config = dict(
    arch='dit',
    model='image diffusion model',
    dataset='microscope photos of single blood and bone marrow cells',
    train_examples=194171,
    image_size=48,
    horizontal_flip=True,
    conditioning='none',
    objective='edm',
    cond_dim=192,
    norm='layernorm',
    activation='gelu',
    mlp_ratio=2,
    head_dim=32,
    fused_qkv=True,
    qk_norm=False,
    inner_norm=False,
    patch_size=[8, 8],
    layers=8,
    width=192,
    positions='learned',
    optimizer='muon',
    muon_scale='spectral',
    lr=0.015,
    momentum=0.95,
    nesterov=False,
    orthogonalizer='polar_express',
    adamw_lr_other_params=0.0016,
    grad_clip=1.0,
    steps=11100,
    batch_size=256,
    epochs=14.6,
    lr_schedule='linear',
    final_lr_fraction=0.1,
    warmup_steps=1110,
    weight_decay=0.0,
    adamw_weight_decay_other_params=0.05,
)
Rows from block 5, named by matrix and row number. Each number is 128 + 24 x the weight over its row's rms, rounded and kept within 0 to 255. All counts start at 0. Numbers have three digits each. After the name is the row's rms in percent of the matrix's.
# ada: adaLN modulation (shift, scale and gate of each sublayer stacked) (model.blocks.5.ada.weight, 1152x192), inputs 64-127
ada.705 073:117150127101129137101138137138111140143119112100145150101138153114116099132122092136102151147125133072178109106111075122145146119144109110179090129149144110126092134164163107115116124134169108
ada.706 078:123153133128133121110111121143135069125142151143139168117128060129113164122109145148160112163097129120128119088111151104163146142110127096103060112131159088146075111092103142115123131113111140
ada.707 076:094100153111123131132122095113148093078096166079128149115119127149144119107125117154172089131093154135103127115112131154101093125121106131149129124123149071101171144133136122133056141141100102
ada.708 075:135142096108121153142082119106132094014107158171120114100163112138148108133114092133146092139114128114187149134134111117137131135160134118111091110169097127081177131123120128102109108163138119
ada.709 081:141111117147136141120117120124096114150099105139123104123113154125126113147100112128148131134131128084118153116115036084143123100122120083135122133125097130114046146132097121114208138156133131
ada.710 076:111144145109135147126101126157142103081109128135164157133137108134135118120129137134140172165101145116136133095124050128131139111119109119140075094109125102163130141123136131102129136122165115
ada.711 070:132090141114140093129115091092133108112095136114128120114108132129108139121121133141123143148153051138153132144158057154117142154109106124127093137120120127147137107128121114131153113141125122
ada.712 091:124152090159132154140163172109120124156189172155139154123127097126129147124138125103128138121122143130155125130121074097130124103116121160133136169152137147140101101101116092104176150133161121
ada.713 099:123151153144091120148145141114169148117150118119175141116142094143115120107136174114129174137107096159153121130140139106101117122095135108143097135103095129153097117138167135085117165155109175
ada.714 092:125137161134104113102127127137132115216107140130116125132122103146097182128119116129113145114166143123124097194103036120131101111096162151137128126110148139153119124138135117143175144113141138
ada.715 082:126139133126137114111150154120103157185146129112108101140126142124165147117112128143098176116139147132120121139154134127088143135148145142131139113111111174083173130138116105134158141157159186
ada.716 069:121121124115126121157135096130108117091173110099063131090119136118116131132119112171163107084098122105157123162115184137129129134147104114111117127093074069138131121141116128150100158130140097
ada.717 073:125101128130097134113117108148138128102142127153112160166142130106135134119163115139109114085151122130151116099153121096138143102097122140151158150134088129158181097166063109112121112147154123
ada.718 078:112105152139136141076097114154083137080121098148152123121136194077162148122142130098156152152132097122139113139148153141144121131159148109094091139142100141103103140158134165122067122135147136
ada.719 080:140151133146105153116094136114127146071098122120104139152138128122083137102145132157154088138136123100114167108134154113124164125130161143088109162153125108099185128139103164143083140112136088
ada.720 080:131166188123134137146120102157117116096090124086130133099143119119114140112114146116120118104132070046161093149095065132151104120129093125092112124142164095105105110146141101116156129141131130
ada.721 086:136149094125132115106093086139176105132155141117140125089103118083115109161147150127119096213103151135108101109119140146158122116150135105100131151080172108122132116128133166165145127139132092
ada.722 089:149141093146105087147169165117118165219158103141167090153132123140149138071118132165085139152119110120145099137150088133133138089136147126143140100152105138094129118135098138139179133143123122
ada.723 072:094122090115119079083137119142102075108162128112095103128113146124120130150164107094089125148156111152103135125094140143108138153136122141121152164119088148101196145120113128125117138146109136
ada.724 075:134121125145115104145096155146133137166135149154128115123113093104148132127099125138084166133172124170121122126128113120146115077140139124144105105128152133065198090136101145093170142121155131
ada.725 076:118132165147110101130132147140127156137157094101153168099157118110104136108127150155110087169145138118155114160116128129099089119135100156118119150122128109077080139091119126133110156138162152
ada.726 077:140119108130172118140120108138114162116140127160095120106121118106122130150104140135073093131117156159147139142094194123149132112091133157123159134104138138093115120127108138148148171117126175
ada.727 080:124088109132115155122104117125131164107143118088090119139088121158081101135133108118143097136098176109108137158135147101138100175170123086134179076116143133079139127115079116144131122127126081
ada.728 085:112120146082081145136123149097113109072099146175115158146161157110129134143136136151146134114146122136051127147134124145160134139130151134132139138134133146107187136123148128119111124136144141
ada.729 084:110125151126136138159140134111132128127153158074165142119104102082114150108138092148097128149213102088161098148118135106121164106115132118131120098156163117109168164093134113132128112107146122
ada.730 080:111148153137166151149139112121156117118148116075129081137137140160136106117132104139121084151119152116083159133107127145133133143122127161145118133103092109090109142129075095137119147139113106
ada.731 084:161135132130145132102119148137123129133101096133150133112135106106109136131134088135137161129134089093172129122148060096109144137108129155125147153165085137183092127149118107079143115130166149
ada.732 072:146114138112117127123087089114136059046103137141143121134130088138137144144167129165148098124097075109142120153114154125149115170140129128091083122090101099135191134158156131143111159116109074
ada.733 085:165109114132179155154131102132156101100123102164127149142113079132150117091146142161161115182127144114116100127143164122153123148149097123133096120114104147139110135113098119121064103151108086
ada.734 076:120121108132205134131111117134143082138142154126162106122113128106153122129142074145172100131126135115112126114129115116141158147102090107105086093161159175130096121131144111117134086133140099
ada.735 076:119143149124154121108126130151126142107093114127138090118124146136103107142113120131132075099080128078096150110131087113116125132081148158119150132144137145058172093112122117128158138115142139
ada.736 082:096111168120128118128091185091145174075143097158151110141125153152094105145115148126122121134143140154159164120114133119149106144140136079132121130123127134079111062148128128128125157122096184
ada.737 069:178126125113127129170117157133105121137131138128110097110119134114130110116118111159112099152139106139131149143146100163120148115163113125103133174142147156122093119134057138105125128162178148
ada.738 093:129137134120127117151125140152123120100094116168131106146119108161108117121124086111141125166081117097101106135088117114141100156119134130111155170141103086021133103147115143125157132182108082
ada.739 126:138106119098113134115114121111137088083109098163102159132108131099129129108162109165111097131117153104144137116129142140129113127121142144150105057140149125088171158148110145110093131103095060
ada.740 081:120124119144149162114153163154102132168167135102109115126154110166124115132145140160143121118117119139081147125105143131137140158128103152138157138147121147131098158104097126123120132149113182
ada.741 086:130128134121109133138135160121127148176093126150108137120119132135116086125124099135136148127109089166138110121098094100105108126123075142091150104127125158133060117116133090105156132144154178
ada.742 088:123144162090117111108106069161074077039105163138135160157143150099113117125171124160131111149124157110102104129126131135143142127126106148112127089157089099148172152144121151104104112097143078
ada.743 080:130128132156099139137129114131104087102095141130147096147141116077119132116154149152149114093154115134091181107162108128070105108096096149126138106150153118114150158107143133104084141126108084
ada.744 075:142157143143137153144139147122117152109190115119112144135136140106154109152106109150138111060119094108146129122134128105111079113098110176094127117134162096096076113096155145147104128081130110
ada.745 074:131108140145163077150188104180125125154095138124114134095137124121122093153143122117139125138115154126080137129121116102139128148144099135143134106107132145090078135153144117110116168121095101
ada.746 065:119156100102139126128130130151128109084157154136102101133106135118132127090135130116083130077136122136155179110120118097149124149089132149115140130117071139100133152137158115093155095124117175
ada.747 071:109096145122126145168140116114101106058117108147113129116104165156155121121113137130134115123113132142095155161135181166169141089124109126110076087124094116090142096127139157121107100156113087
ada.748 084:153157152117099154115159124106152113165208106129109096155113112143173117124131133132079131149146155082153149119079182116155099111118116135114122119135138114074171139099135129138137148133115153
ada.749 085:110115093150131164138118132100138110075117128142128177139090121114187098124142141171143097209175156161141115140125131144155165109154117108128161131126134097122159120156136144120144158167130082
ada.750 071:113139163155111128119111122145143090099108116086109111117176134108150148083125127134151101104139111106123123145131152168122102142098109101142158100112187097130120128135074109144094135118110136
ada.751 091:093104178129139115170148152156126112084126122139104137072113153096140153126149143159151098082110122147121141134114132153090154143135123156104138112133139154055137096139089135122093123131140139
ada.752 074:126126165142122127108134148135140148073119128099157141098156143156107175122120173122124105157116148158135134146157106171122163144120130122145107175124106151105167141132145169123172137130150162
ada.753 068:121117160111143142125130135145133134138086127111130111111130120138177138143127141107138141158114103117114128094134092142114097145133120132134160096133150118117158154141103129123141119164141188
ada.754 086:096132121098149126130109095166086095096095101120137170095139100132134132131150120128120088092105116086108146121129102167142089119120124130158092118127105126144152144084127122080095165127134071
ada.755 071:153152092158136148139140146140179132172161159082156116114098130182130102109144143082119140140139119151146133146166125160115115086129136128146114102111143118101118102133126101123122159151111158
ada.756 078:136110138174155114127151105134173140163118123111119104153099131122145134092151171148140122137103102113139131117144057106135157105156117168093113174129083136103159142165132142127106156109135153
ada.757 071:173130131107189124139145156124129128141161093185118103167126121093150111153110087158117078102124121116143094114114132102106151148111123135137108118110135149149070130166096134096164116140109095
ada.758 081:130139160139177113137162152098130144181127109112100123168142139163131125151120147093111170140135154121120107122116157151136117131133093162130164111106146155132142133149130166168169110137108158
ada.759 081:117120129153141136152130149085079145105108109118122165158092117139119103105188128115172124168088079139121139138117090103137154129137105091115108111164113147116115101105120138118114112179158112
ada.760 065:109145102129120071108173088122126158082179159108133133157115108091112139129161157128128127119125141105128117126130079134117122143149135127150096143085146119114101132110121139114091124039156155
ada.761 084:144177143115124108119132144128106172126136110117126167143145173137149110140155083132137132154125129134103164127129142138177152134148109121131159168117132095123178140139093150153125141157098081
ada.762 083:106107115132155154085086093124140105049092148156134127142133133154115136154148122149160106127129130127113154142128118135121122169136127128140133122137144114083112133123126140138106141121094094
ada.763 084:098125105150115156177128111110166137122102152117151107117124076165159124101133085132126171152124136129161170127140072132128122134124112141135115149117108094185100099127104147103130154087144148
ada.764 084:146117116141122132140151192132143139224106140106128134104141094144161118127125121134086141093125139139147135116148106121094118076075146167129124083149158150098132110115118112106165158135122137
ada.765 153:122130163112090125117117109142134117103096165130109126103097134102115111133131129098090105117146074099106128132119039104146115123107135116108118129101095117133109124107116129114118116110134045
ada.766 083:102109145169113143136153156143144118122111145107111144138134127147162084133144116073114126152134163142132114080142126135110126137086135147118089170123170097130131122150127139136165153144123089
ada.767 073:135147135105105113131127135157150125190126119117178109115158122115112122164128108082089078105175159108123134123119165100163104111116149129133130119131161145155146087132111138103131109132149180
ada.768 135:150160148150146153153122139150111092169084126176127113178177098147113111146153114112185145105128134168131098165127123065126102132126115116096145150127165165165143144166148152106157122155145120
ada.769 131:158136161153109116127121128133113100082117124115110117129150153150125110111121140120146145140162092131157097148111100144117091107155118116127097135094143128146084100145116125125147135145105112
ada.770 145:106159129106119136118100148137146163179139129122139124153142128178131102124118089117134124118158099135158157101096143159094061111158118146136163143171165139149051101118098152143163119121129140
ada.771 131:140120144161083112127117119079122148153165135140118145135139122128134177139109154111112140137148119164109110117145155081125129084113200087114092149145134102167087124119103123143116141102095128
ada.772 119:139140187133138135117114130135125145105101161124084116114153177086114108114086138101155151083118149150146136132101148061128112147124114124127109125098119171147165100145179137115124144116128156
ada.773 130:114152113114095134167123121154139135142087132093118120152131101077110094169067142110145141096134111114080166094116120083132114146149171134128169169116139162123145141127109116116175112105125155
ada.774 127:083114124097109115139099107106136113141129148078156144165146157112128118122110128199156120153153127095088136126122135119144130096117134132141183138121160165149122122126151120116165140142109113
ada.775 114:133138155117144154090140165137116114147089159118123116154132112194076101115117110128088123111101141144198136169122150103127103145119143091167111136131100164174179100074130122122183122135118094
ada.776 137:134132143118101089128120141150135093106103136144132127108156170183098121130139169130133120094124123131111122146121118133141139092145102111119146079155105144154085133099120092132118145171083112
ada.777 149:140114119120130107181129110144094109165158124145157106113125110163089079153123159109094143097093132172112108132146152098126088094150117091119180120141117151168084115141126136116146128114140128
ada.778 115:154166158135066108148115131156153133166159121127139145120140152120149132128151112123139142080144168148074113100119138112104081144130137161110173130112146183146120126113098111136135172117153147
ada.779 123:108101125129148120146159116119083108091136105109112084120160131150153118150129098155176148091068137170138104147134131172153150141159169115155151111097145148141140126143092118097165141167150158
ada.780 132:093161107134102086137120132096142154193143153117144157153140104155125149132107096121116131103148117129132146120056133099096102151137129117128162115132098157097118109161144137152146155143101083
ada.781 114:144105118112081110091141157088113145095122139129137166153104106066119141096154128116109162109152117116126129052136149172085139144123135116133158129143098135125161125100143102180150144146169088
ada.782 127:096138128079159103155136114129156137163147123143123143161148102120112152102133087076102154068192109111098129131174164174103116127143104128127125170128164138130134163124134123146142154066142107
ada.783 141:158099100152154169128131118106112100166150099151133108146126109182157125132156169136127148109149113138125099145116089141141095090117130112158149175109102180129141107158131110122126131122158158
ada.784 144:115156097102145129125158172084140105168168129134107121089132138138163112128115111110163174127124099139105107153119105119122155111109080170122145130121104125135103086127178120070114161143146130
ada.785 136:127100156108137103126154109086132114086090077134156109115143128104148184151171149114149105156170172103106093127136157120124123167116186135098104112151088105183114102159157124123096139087129111
ada.786 114:078152129148114080161151150097158131184118127107175100147114162126195107120147091087078138129141112143066142130130146128087127140097091117135153150120097140115159127126158150184180130134145157
ada.787 109:081124130124123151120097143115132145119092100164126147132165116082113114145177137087157156120133114155144128147139086082105143149130111136136107131094101118116157104111094134117095090123112161
ada.788 151:089138130130166115144131096080103156099093106132108095151137092115141132129096115167135094090093079107123119119137071119164130146171153138146113114142134142123063135144118136114126137139137122
ada.789 151:109148143125154108128113184142156176181124147124091113140104170135121136118143133124177134108126133122102082149100095115145120153141130114135128142111114195141142112140130129115110126141129096
ada.790 139:104095118099155104148160130155115131171146127214156127139177130167132166113148116149137098169120128095141118163143150107122084105081138140191159137145102131151087143114138122168116137135112144
ada.791 126:140111124155145133147141136145132157152147165146116112157139087197128092172131138115144103122088139110114101169096120109142077121163141111159134102152082142134100079125127152139168132191137117
ada.792 131:128123109110138115152132123124126133112163157114127144108158120130115133133161127117129121139144138081117133130133112106129129060147136126170164140155104165130132088106143116099131095140134113
ada.793 116:139137144124109138119150133113102195157116126157180130112108159076157107128146120098134146086107143143125106102128111127109134133127118107072125130150147131134141132166093134127148111104160100