From a checkpoint of a small image diffusion model.
Model: 4.28M parameters, 48-pixel images, arch dit, norm layernorm, activation gelu, patch size [8, 8], layers 8, width 192.
Data: trained on microscope photos of single blood and bone marrow cells, 14.6 epochs.
Rows from block 4, named by matrix and row number. Rows with one number belong to one neuron. Each number is 200 + 20 x the weight over its row's rms, rounded and kept within 0 to 999. All counts start at 0. After the name is the row's rms in percent of the matrix's.
# fc1: MLP up (model.blocks.4.mlp.fc1.weight, 384x192), inputs 0-63
# fc2: MLP down (model.blocks.4.mlp.fc2.weight, 192x384, transposed), outputs 0-63
fc1.223,079,208,186,200,210,228,185,181,214,201,200,226,206,219,150,204,171,223,204,237,188,193,213,197,200,188,169,231,210,197,217,198,205,211,174,208,185,183,186,219,211,227,234,218,176,213,214,205,161,196,168,207,190,199,181,205,186,157,160,183,196,208,204,207,183
fc1.224,092,192,193,212,232,241,190,176,189,191,186,155,198,196,181,176,181,209,211,199,218,197,197,195,188,210,203,243,198,220,194,222,222,217,154,217,238,194,182,206,224,161,157,231,195,205,188,219,191,199,173,209,177,208,200,200,206,212,209,175,205,168,211,233,210
fc1.225,075,214,219,208,232,221,214,188,181,198,169,181,211,204,216,220,207,230,192,180,163,205,187,200,220,202,220,195,209,188,223,197,216,253,193,185,227,219,223,178,203,210,203,168,187,180,177,192,184,180,170,198,192,160,209,213,97,215,212,168,209,234,185,196,201
fc1.226,085,213,207,185,180,240,178,180,202,191,207,205,186,206,159,163,193,230,210,210,195,209,190,203,219,180,201,191,202,211,207,178,194,224,221,194,195,241,184,191,189,212,215,194,161,194,192,195,177,203,217,166,188,208,182,191,195,214,213,195,213,205,189,213,236
fc1.227,082,208,215,203,226,147,195,209,194,208,187,193,184,183,151,198,176,213,189,212,218,207,194,205,208,209,212,212,185,259,199,211,210,169,188,198,151,208,175,231,190,206,193,216,196,205,220,215,213,212,196,217,197,208,172,218,180,213,189,200,193,234,185,174,189
fc1.228,076,183,250,220,229,177,221,217,152,189,212,215,165,198,251,202,197,224,176,171,210,180,223,197,208,206,222,189,214,175,198,214,196,182,191,214,235,197,222,161,209,155,198,174,204,203,206,203,192,181,204,178,189,205,180,217,226,204,202,215,196,216,209,184,201
fc1.229,109,155,206,208,192,174,206,179,171,210,174,196,199,179,189,206,212,226,192,191,168,202,212,210,192,182,197,159,180,192,208,216,202,190,259,230,221,157,217,184,208,171,168,188,200,208,190,199,203,214,240,230,224,197,206,200,204,209,199,244,187,193,181,208,198
fc1.232,069,188,196,195,193,199,190,188,187,180,190,183,190,264,216,234,208,206,191,198,218,217,213,207,219,215,221,252,181,210,188,195,212,215,179,217,168,186,202,204,138,228,199,196,207,195,221,227,238,188,208,173,182,234,192,201,215,195,196,204,195,183,210,218,185
fc1.233,086,202,174,166,189,205,211,202,179,227,211,203,243,221,180,193,177,217,203,205,206,190,191,205,207,204,190,179,196,217,212,187,201,206,221,200,199,221,216,224,176,188,206,240,205,207,168,174,183,197,200,188,224,205,219,184,193,211,217,223,225,157,180,198,207
fc1.234,099,223,173,203,203,195,152,174,225,217,221,216,229,162,206,202,210,218,215,211,203,209,196,201,194,181,202,229,209,173,207,197,194,178,218,196,182,222,206,211,223,220,213,186,198,218,180,244,190,181,191,181,163,188,200,197,153,217,220,164,206,192,208,216,189
fc1.235,072,193,217,241,197,189,190,186,203,202,224,260,188,213,190,166,199,200,195,182,235,195,192,199,207,205,187,190,222,172,206,202,217,194,238,211,170,246,188,191,208,201,169,206,197,194,215,227,201,214,184,197,190,140,200,205,160,179,205,236,191,219,208,187,191
fc1.236,086,188,204,192,188,222,198,223,214,206,229,181,191,156,218,217,169,202,174,167,178,183,223,208,201,186,208,215,194,168,215,185,197,168,201,216,166,217,187,211,186,211,197,207,195,183,227,225,195,199,205,184,223,176,204,210,179,187,219,197,197,227,173,214,195
fc1.237,083,211,222,154,190,196,193,169,205,203,187,220,168,232,215,180,156,199,184,199,193,207,214,191,189,235,204,185,193,183,220,203,164,193,197,200,216,199,110,246,208,233,203,213,211,184,176,199,197,181,195,206,196,206,224,217,177,185,192,212,133,184,217,185,174
fc1.238,083,184,195,204,173,201,215,263,132,210,171,180,209,229,232,171,194,206,187,177,187,198,183,198,187,205,185,176,176,204,202,227,234,196,211,216,202,206,189,205,210,203,185,191,201,172,205,208,193,204,187,218,211,186,192,200,234,212,208,182,199,157,200,177,208
fc1.239,082,150,220,204,191,203,191,204,179,190,184,211,199,202,203,183,191,207,203,148,238,208,194,188,191,192,205,258,211,195,191,222,182,151,196,218,235,160,195,168,183,179,213,197,195,196,203,231,211,217,244,200,199,205,193,221,162,197,203,189,199,203,238,172,226
fc1.240,072,219,179,162,234,207,222,190,210,212,178,192,211,184,244,225,168,197,200,206,202,218,231,214,196,221,215,173,210,206,237,188,171,213,196,196,230,220,133,230,215,209,223,219,191,196,167,188,200,211,166,228,222,191,209,198,196,195,202,248,181,204,227,210,188
fc1.241,078,206,186,237,181,244,237,201,232,210,190,191,225,187,173,238,205,209,222,187,211,210,190,216,207,199,185,183,184,188,223,190,192,193,182,214,183,180,181,183,159,228,233,225,238,199,201,202,209,196,216,192,181,174,195,178,175,197,172,226,178,168,192,198,167
fc1.242,111,221,185,204,193,187,168,170,145,206,243,218,212,157,253,184,201,199,219,203,177,200,212,197,196,184,163,183,205,201,162,204,226,194,208,191,217,181,181,208,197,209,235,193,202,232,208,204,235,164,180,200,205,181,187,196,198,174,192,235,213,162,229,202,199
fc1.243,080,209,195,169,207,180,156,168,152,219,189,169,201,188,205,169,225,225,203,202,201,203,198,212,197,211,202,196,177,213,202,236,162,201,163,158,245,246,186,230,246,202,202,221,216,176,201,197,182,187,224,184,187,160,209,195,215,224,212,179,200,191,192,156,202
fc1.244,076,191,203,185,190,203,169,211,188,204,208,179,220,244,202,151,215,185,207,213,196,175,216,181,199,220,209,225,183,198,197,201,219,182,204,167,187,161,201,160,203,220,181,224,218,213,197,201,194,188,209,232,185,166,219,209,206,189,215,205,201,197,220,190,207
fc1.246,070,202,202,150,205,214,207,160,213,202,204,208,196,195,220,179,209,196,219,166,180,185,186,192,184,184,170,187,167,240,176,201,199,217,209,159,182,183,222,201,204,202,220,205,223,217,160,206,198,233,199,221,216,178,201,239,186,207,202,196,187,215,210,205,207
fc1.247,089,191,188,161,195,187,240,192,246,178,212,198,200,190,209,191,215,189,211,199,180,202,220,202,212,177,232,238,192,232,210,222,201,202,201,188,203,232,207,144,204,241,213,164,219,198,207,178,213,193,193,201,238,214,199,190,220,207,195,161,209,205,201,218,199
fc1.248,125,206,180,147,215,207,212,225,210,196,180,219,205,172,208,166,199,224,205,190,170,220,167,189,234,226,201,170,187,222,207,191,196,225,179,198,191,185,227,239,206,180,196,236,177,212,194,227,185,214,176,178,220,214,238,202,193,221,190,173,212,222,160,176,224
fc1.250,126,158,191,188,198,204,234,217,220,191,174,196,209,262,238,159,196,207,180,212,229,208,203,178,192,197,184,174,216,185,206,212,187,198,189,183,162,171,207,195,193,151,215,205,236,202,216,235,190,176,203,232,197,209,214,216,229,178,194,176,204,174,197,215,199
fc1.251,092,201,187,224,229,198,172,200,204,210,229,207,202,164,193,212,174,197,158,206,217,204,171,234,194,216,223,202,230,196,227,210,195,208,238,192,221,210,215,144,204,163,187,197,184,213,218,175,179,180,205,191,241,196,213,175,227,206,228,189,216,220,215,225,186
fc2.223,117,180,206,192,201,234,195,217,210,209,196,169,197,184,234,187,218,170,200,222,186,203,199,191,213,206,170,221,228,193,168,184,194,208,210,226,211,217,196,203,168,232,174,164,174,184,185,201,262,200,176,168,217,213,209,219,212,248,177,199,203,196,202,207,188
fc2.224,108,201,194,204,234,238,178,251,186,228,209,224,205,196,226,220,224,191,214,198,217,203,199,198,210,184,210,244,199,210,207,234,176,239,240,216,176,198,191,197,185,165,251,180,204,186,199,212,217,223,199,189,238,195,206,198,197,190,205,176,197,170,207,198,209
fc2.225,101,179,218,167,210,206,208,218,198,200,225,215,232,200,207,161,200,180,190,164,154,205,180,201,209,198,232,194,198,172,174,198,192,257,195,186,178,187,207,209,186,217,202,236,206,205,226,196,204,165,176,207,198,158,199,215,104,188,224,170,194,208,183,189,197
fc2.226,087,189,205,193,224,240,179,228,231,180,184,208,203,174,246,258,219,201,206,221,198,214,181,194,199,179,197,230,205,215,190,176,214,217,207,193,221,162,182,226,207,210,196,196,190,191,202,157,185,211,223,218,233,242,216,211,184,210,203,178,192,192,187,210,232
fc2.227,108,189,217,190,207,164,219,205,184,201,193,206,180,198,247,189,234,188,201,220,212,197,176,193,203,204,205,207,187,225,214,205,189,197,222,181,243,194,196,181,201,202,213,176,182,182,179,219,178,204,181,179,210,196,207,209,166,194,198,182,203,219,175,181,168
fc2.228,079,195,165,160,251,197,217,216,174,218,187,182,205,212,145,208,208,203,192,197,185,221,243,204,206,206,204,190,226,194,219,188,207,197,222,206,181,197,204,223,206,171,210,215,195,202,210,227,177,190,165,232,184,172,221,195,214,203,211,228,206,215,195,209,203
fc2.229,099,160,189,215,209,253,182,190,231,221,177,194,188,187,196,225,210,222,212,164,239,183,185,202,207,231,204,226,228,208,212,196,194,217,268,197,215,172,194,191,201,212,166,189,217,210,191,206,204,179,170,203,208,186,208,214,204,220,187,184,212,214,209,201,194
fc2.232,115,188,187,203,193,197,189,212,189,211,208,209,186,154,176,163,200,208,201,202,213,193,212,209,213,203,238,241,167,215,221,197,197,217,213,226,223,207,206,196,252,220,204,212,193,200,173,230,144,193,217,225,218,219,196,196,207,203,201,205,202,205,201,224,176
fc2.233,099,198,194,189,214,201,152,187,215,223,217,218,209,211,212,190,195,207,191,219,202,202,203,175,191,207,183,207,196,171,184,155,202,197,226,198,178,217,157,208,227,216,184,235,182,201,209,195,182,152,182,215,200,214,230,210,194,206,214,170,207,239,212,185,183
fc2.234,104,167,201,183,195,172,163,208,224,196,176,160,220,203,209,212,178,216,197,219,177,194,230,209,211,154,180,234,173,153,208,178,199,171,216,210,214,192,209,226,191,208,182,197,221,203,219,206,204,184,193,212,255,188,193,206,143,188,210,155,204,217,186,213,192
fc2.235,118,206,207,169,199,190,193,210,200,199,191,152,192,201,209,224,208,220,205,167,245,194,187,201,212,199,171,199,217,194,199,196,179,187,168,215,223,160,208,220,208,192,234,201,204,203,189,216,192,221,184,212,206,143,203,192,162,210,209,226,207,208,200,194,196
fc2.236,121,203,195,207,196,202,196,174,215,211,175,216,206,242,212,176,222,194,203,173,162,209,227,223,195,197,208,204,200,182,193,168,202,169,185,227,223,191,200,196,209,240,198,204,206,207,178,221,193,208,199,211,184,190,196,205,185,207,216,195,198,232,164,218,184
fc2.237,070,198,159,210,200,168,171,187,196,195,200,189,168,190,179,209,215,202,208,192,188,229,146,187,201,203,206,169,195,225,179,179,183,194,180,206,185,205,154,213,214,217,183,213,213,182,217,223,220,230,204,194,162,177,234,195,213,204,200,191,168,216,246,208,177
fc2.238,132,214,194,185,172,193,215,131,148,195,230,215,219,181,169,230,204,197,202,181,187,199,171,207,187,208,177,183,179,207,197,229,174,199,191,216,186,187,199,196,192,204,224,216,205,221,186,196,209,209,190,185,195,178,200,207,225,194,212,181,202,161,194,161,210
fc2.239,109,237,231,208,195,199,186,193,191,215,224,198,239,174,237,209,204,200,190,162,241,185,199,186,184,198,224,244,212,202,221,194,209,168,190,229,148,248,205,234,221,173,185,199,201,191,217,206,178,193,226,199,186,207,195,193,171,197,211,198,218,211,242,184,229
fc2.240,069,217,226,196,199,182,221,206,219,196,200,216,196,195,161,204,185,235,209,176,187,199,211,188,205,193,204,146,208,186,174,207,203,203,182,209,208,208,201,222,215,160,217,190,218,206,198,212,213,230,202,196,172,187,211,188,215,193,192,206,202,210,174,215,210
fc2.241,084,189,196,204,222,164,191,175,153,195,223,192,226,201,194,214,198,199,211,181,197,199,189,191,203,185,207,202,199,213,182,198,183,220,190,203,189,159,210,170,186,198,229,192,223,202,193,230,239,219,199,185,225,219,218,187,225,217,194,183,206,202,223,209,226
fc2.242,113,178,210,190,180,193,159,215,145,192,163,188,207,254,143,199,220,192,200,191,177,191,224,204,218,188,157,187,202,191,232,213,172,182,186,196,191,209,188,206,198,196,188,195,220,167,179,200,175,181,193,204,193,205,214,198,213,238,224,203,203,185,234,191,194
fc2.243,121,191,191,234,204,174,166,229,163,192,217,242,194,222,208,224,164,173,200,203,202,201,194,202,198,199,199,180,178,210,196,240,233,200,230,156,146,169,195,159,148,199,223,169,212,220,199,201,224,174,215,212,219,174,193,196,215,174,211,174,200,182,193,152,200
fc2.244,104,191,196,232,192,190,171,185,188,200,153,210,223,173,216,238,197,231,201,220,195,202,204,200,178,209,211,218,196,194,209,185,179,206,197,173,193,252,208,254,186,192,218,191,207,183,217,199,206,176,206,192,229,169,193,203,206,243,229,202,192,196,231,203,208
fc2.246,066,211,251,230,203,181,196,218,218,222,207,196,185,227,190,236,195,215,177,170,168,191,188,225,210,199,198,171,169,199,200,207,212,187,214,174,203,215,206,193,175,193,181,183,188,199,233,192,221,225,210,158,167,210,243,196,178,223,187,210,170,216,186,217,219
fc2.247,101,214,183,237,198,183,236,203,241,216,189,190,180,217,190,204,194,220,204,198,177,202,227,189,214,181,244,237,182,233,192,225,198,220,193,178,193,172,203,251,201,243,178,229,203,215,205,192,196,185,190,205,165,207,206,197,208,178,203,168,189,201,206,207,209
fc2.248,108,222,164,159,189,197,171,201,217,164,184,213,214,182,198,171,216,200,197,201,241,217,208,202,217,197,228,225,206,195,221,183,205,217,193,197,169,188,206,192,231,193,178,216,243,205,192,148,181,188,238,182,250,218,205,199,208,192,204,185,206,155,168,231,183
fc2.250,108,182,201,175,213,191,250,208,221,217,229,207,191,183,179,212,212,208,217,193,186,204,214,232,172,206,196,203,229,226,219,214,204,248,215,189,235,222,184,201,188,183,210,180,185,198,170,211,196,207,190,166,206,211,207,224,244,206,215,195,194,156,214,216,226
fc2.251,085,220,223,196,210,199,196,195,217,197,234,194,222,191,163,211,207,191,186,195,186,231,228,203,217,235,195,198,183,196,197,184,201,201,224,177,207,183,194,186,217,217,201,209,208,187,212,231,193,205,200,184,232,220,185,179,186,226,205,163,190,198,160,166,219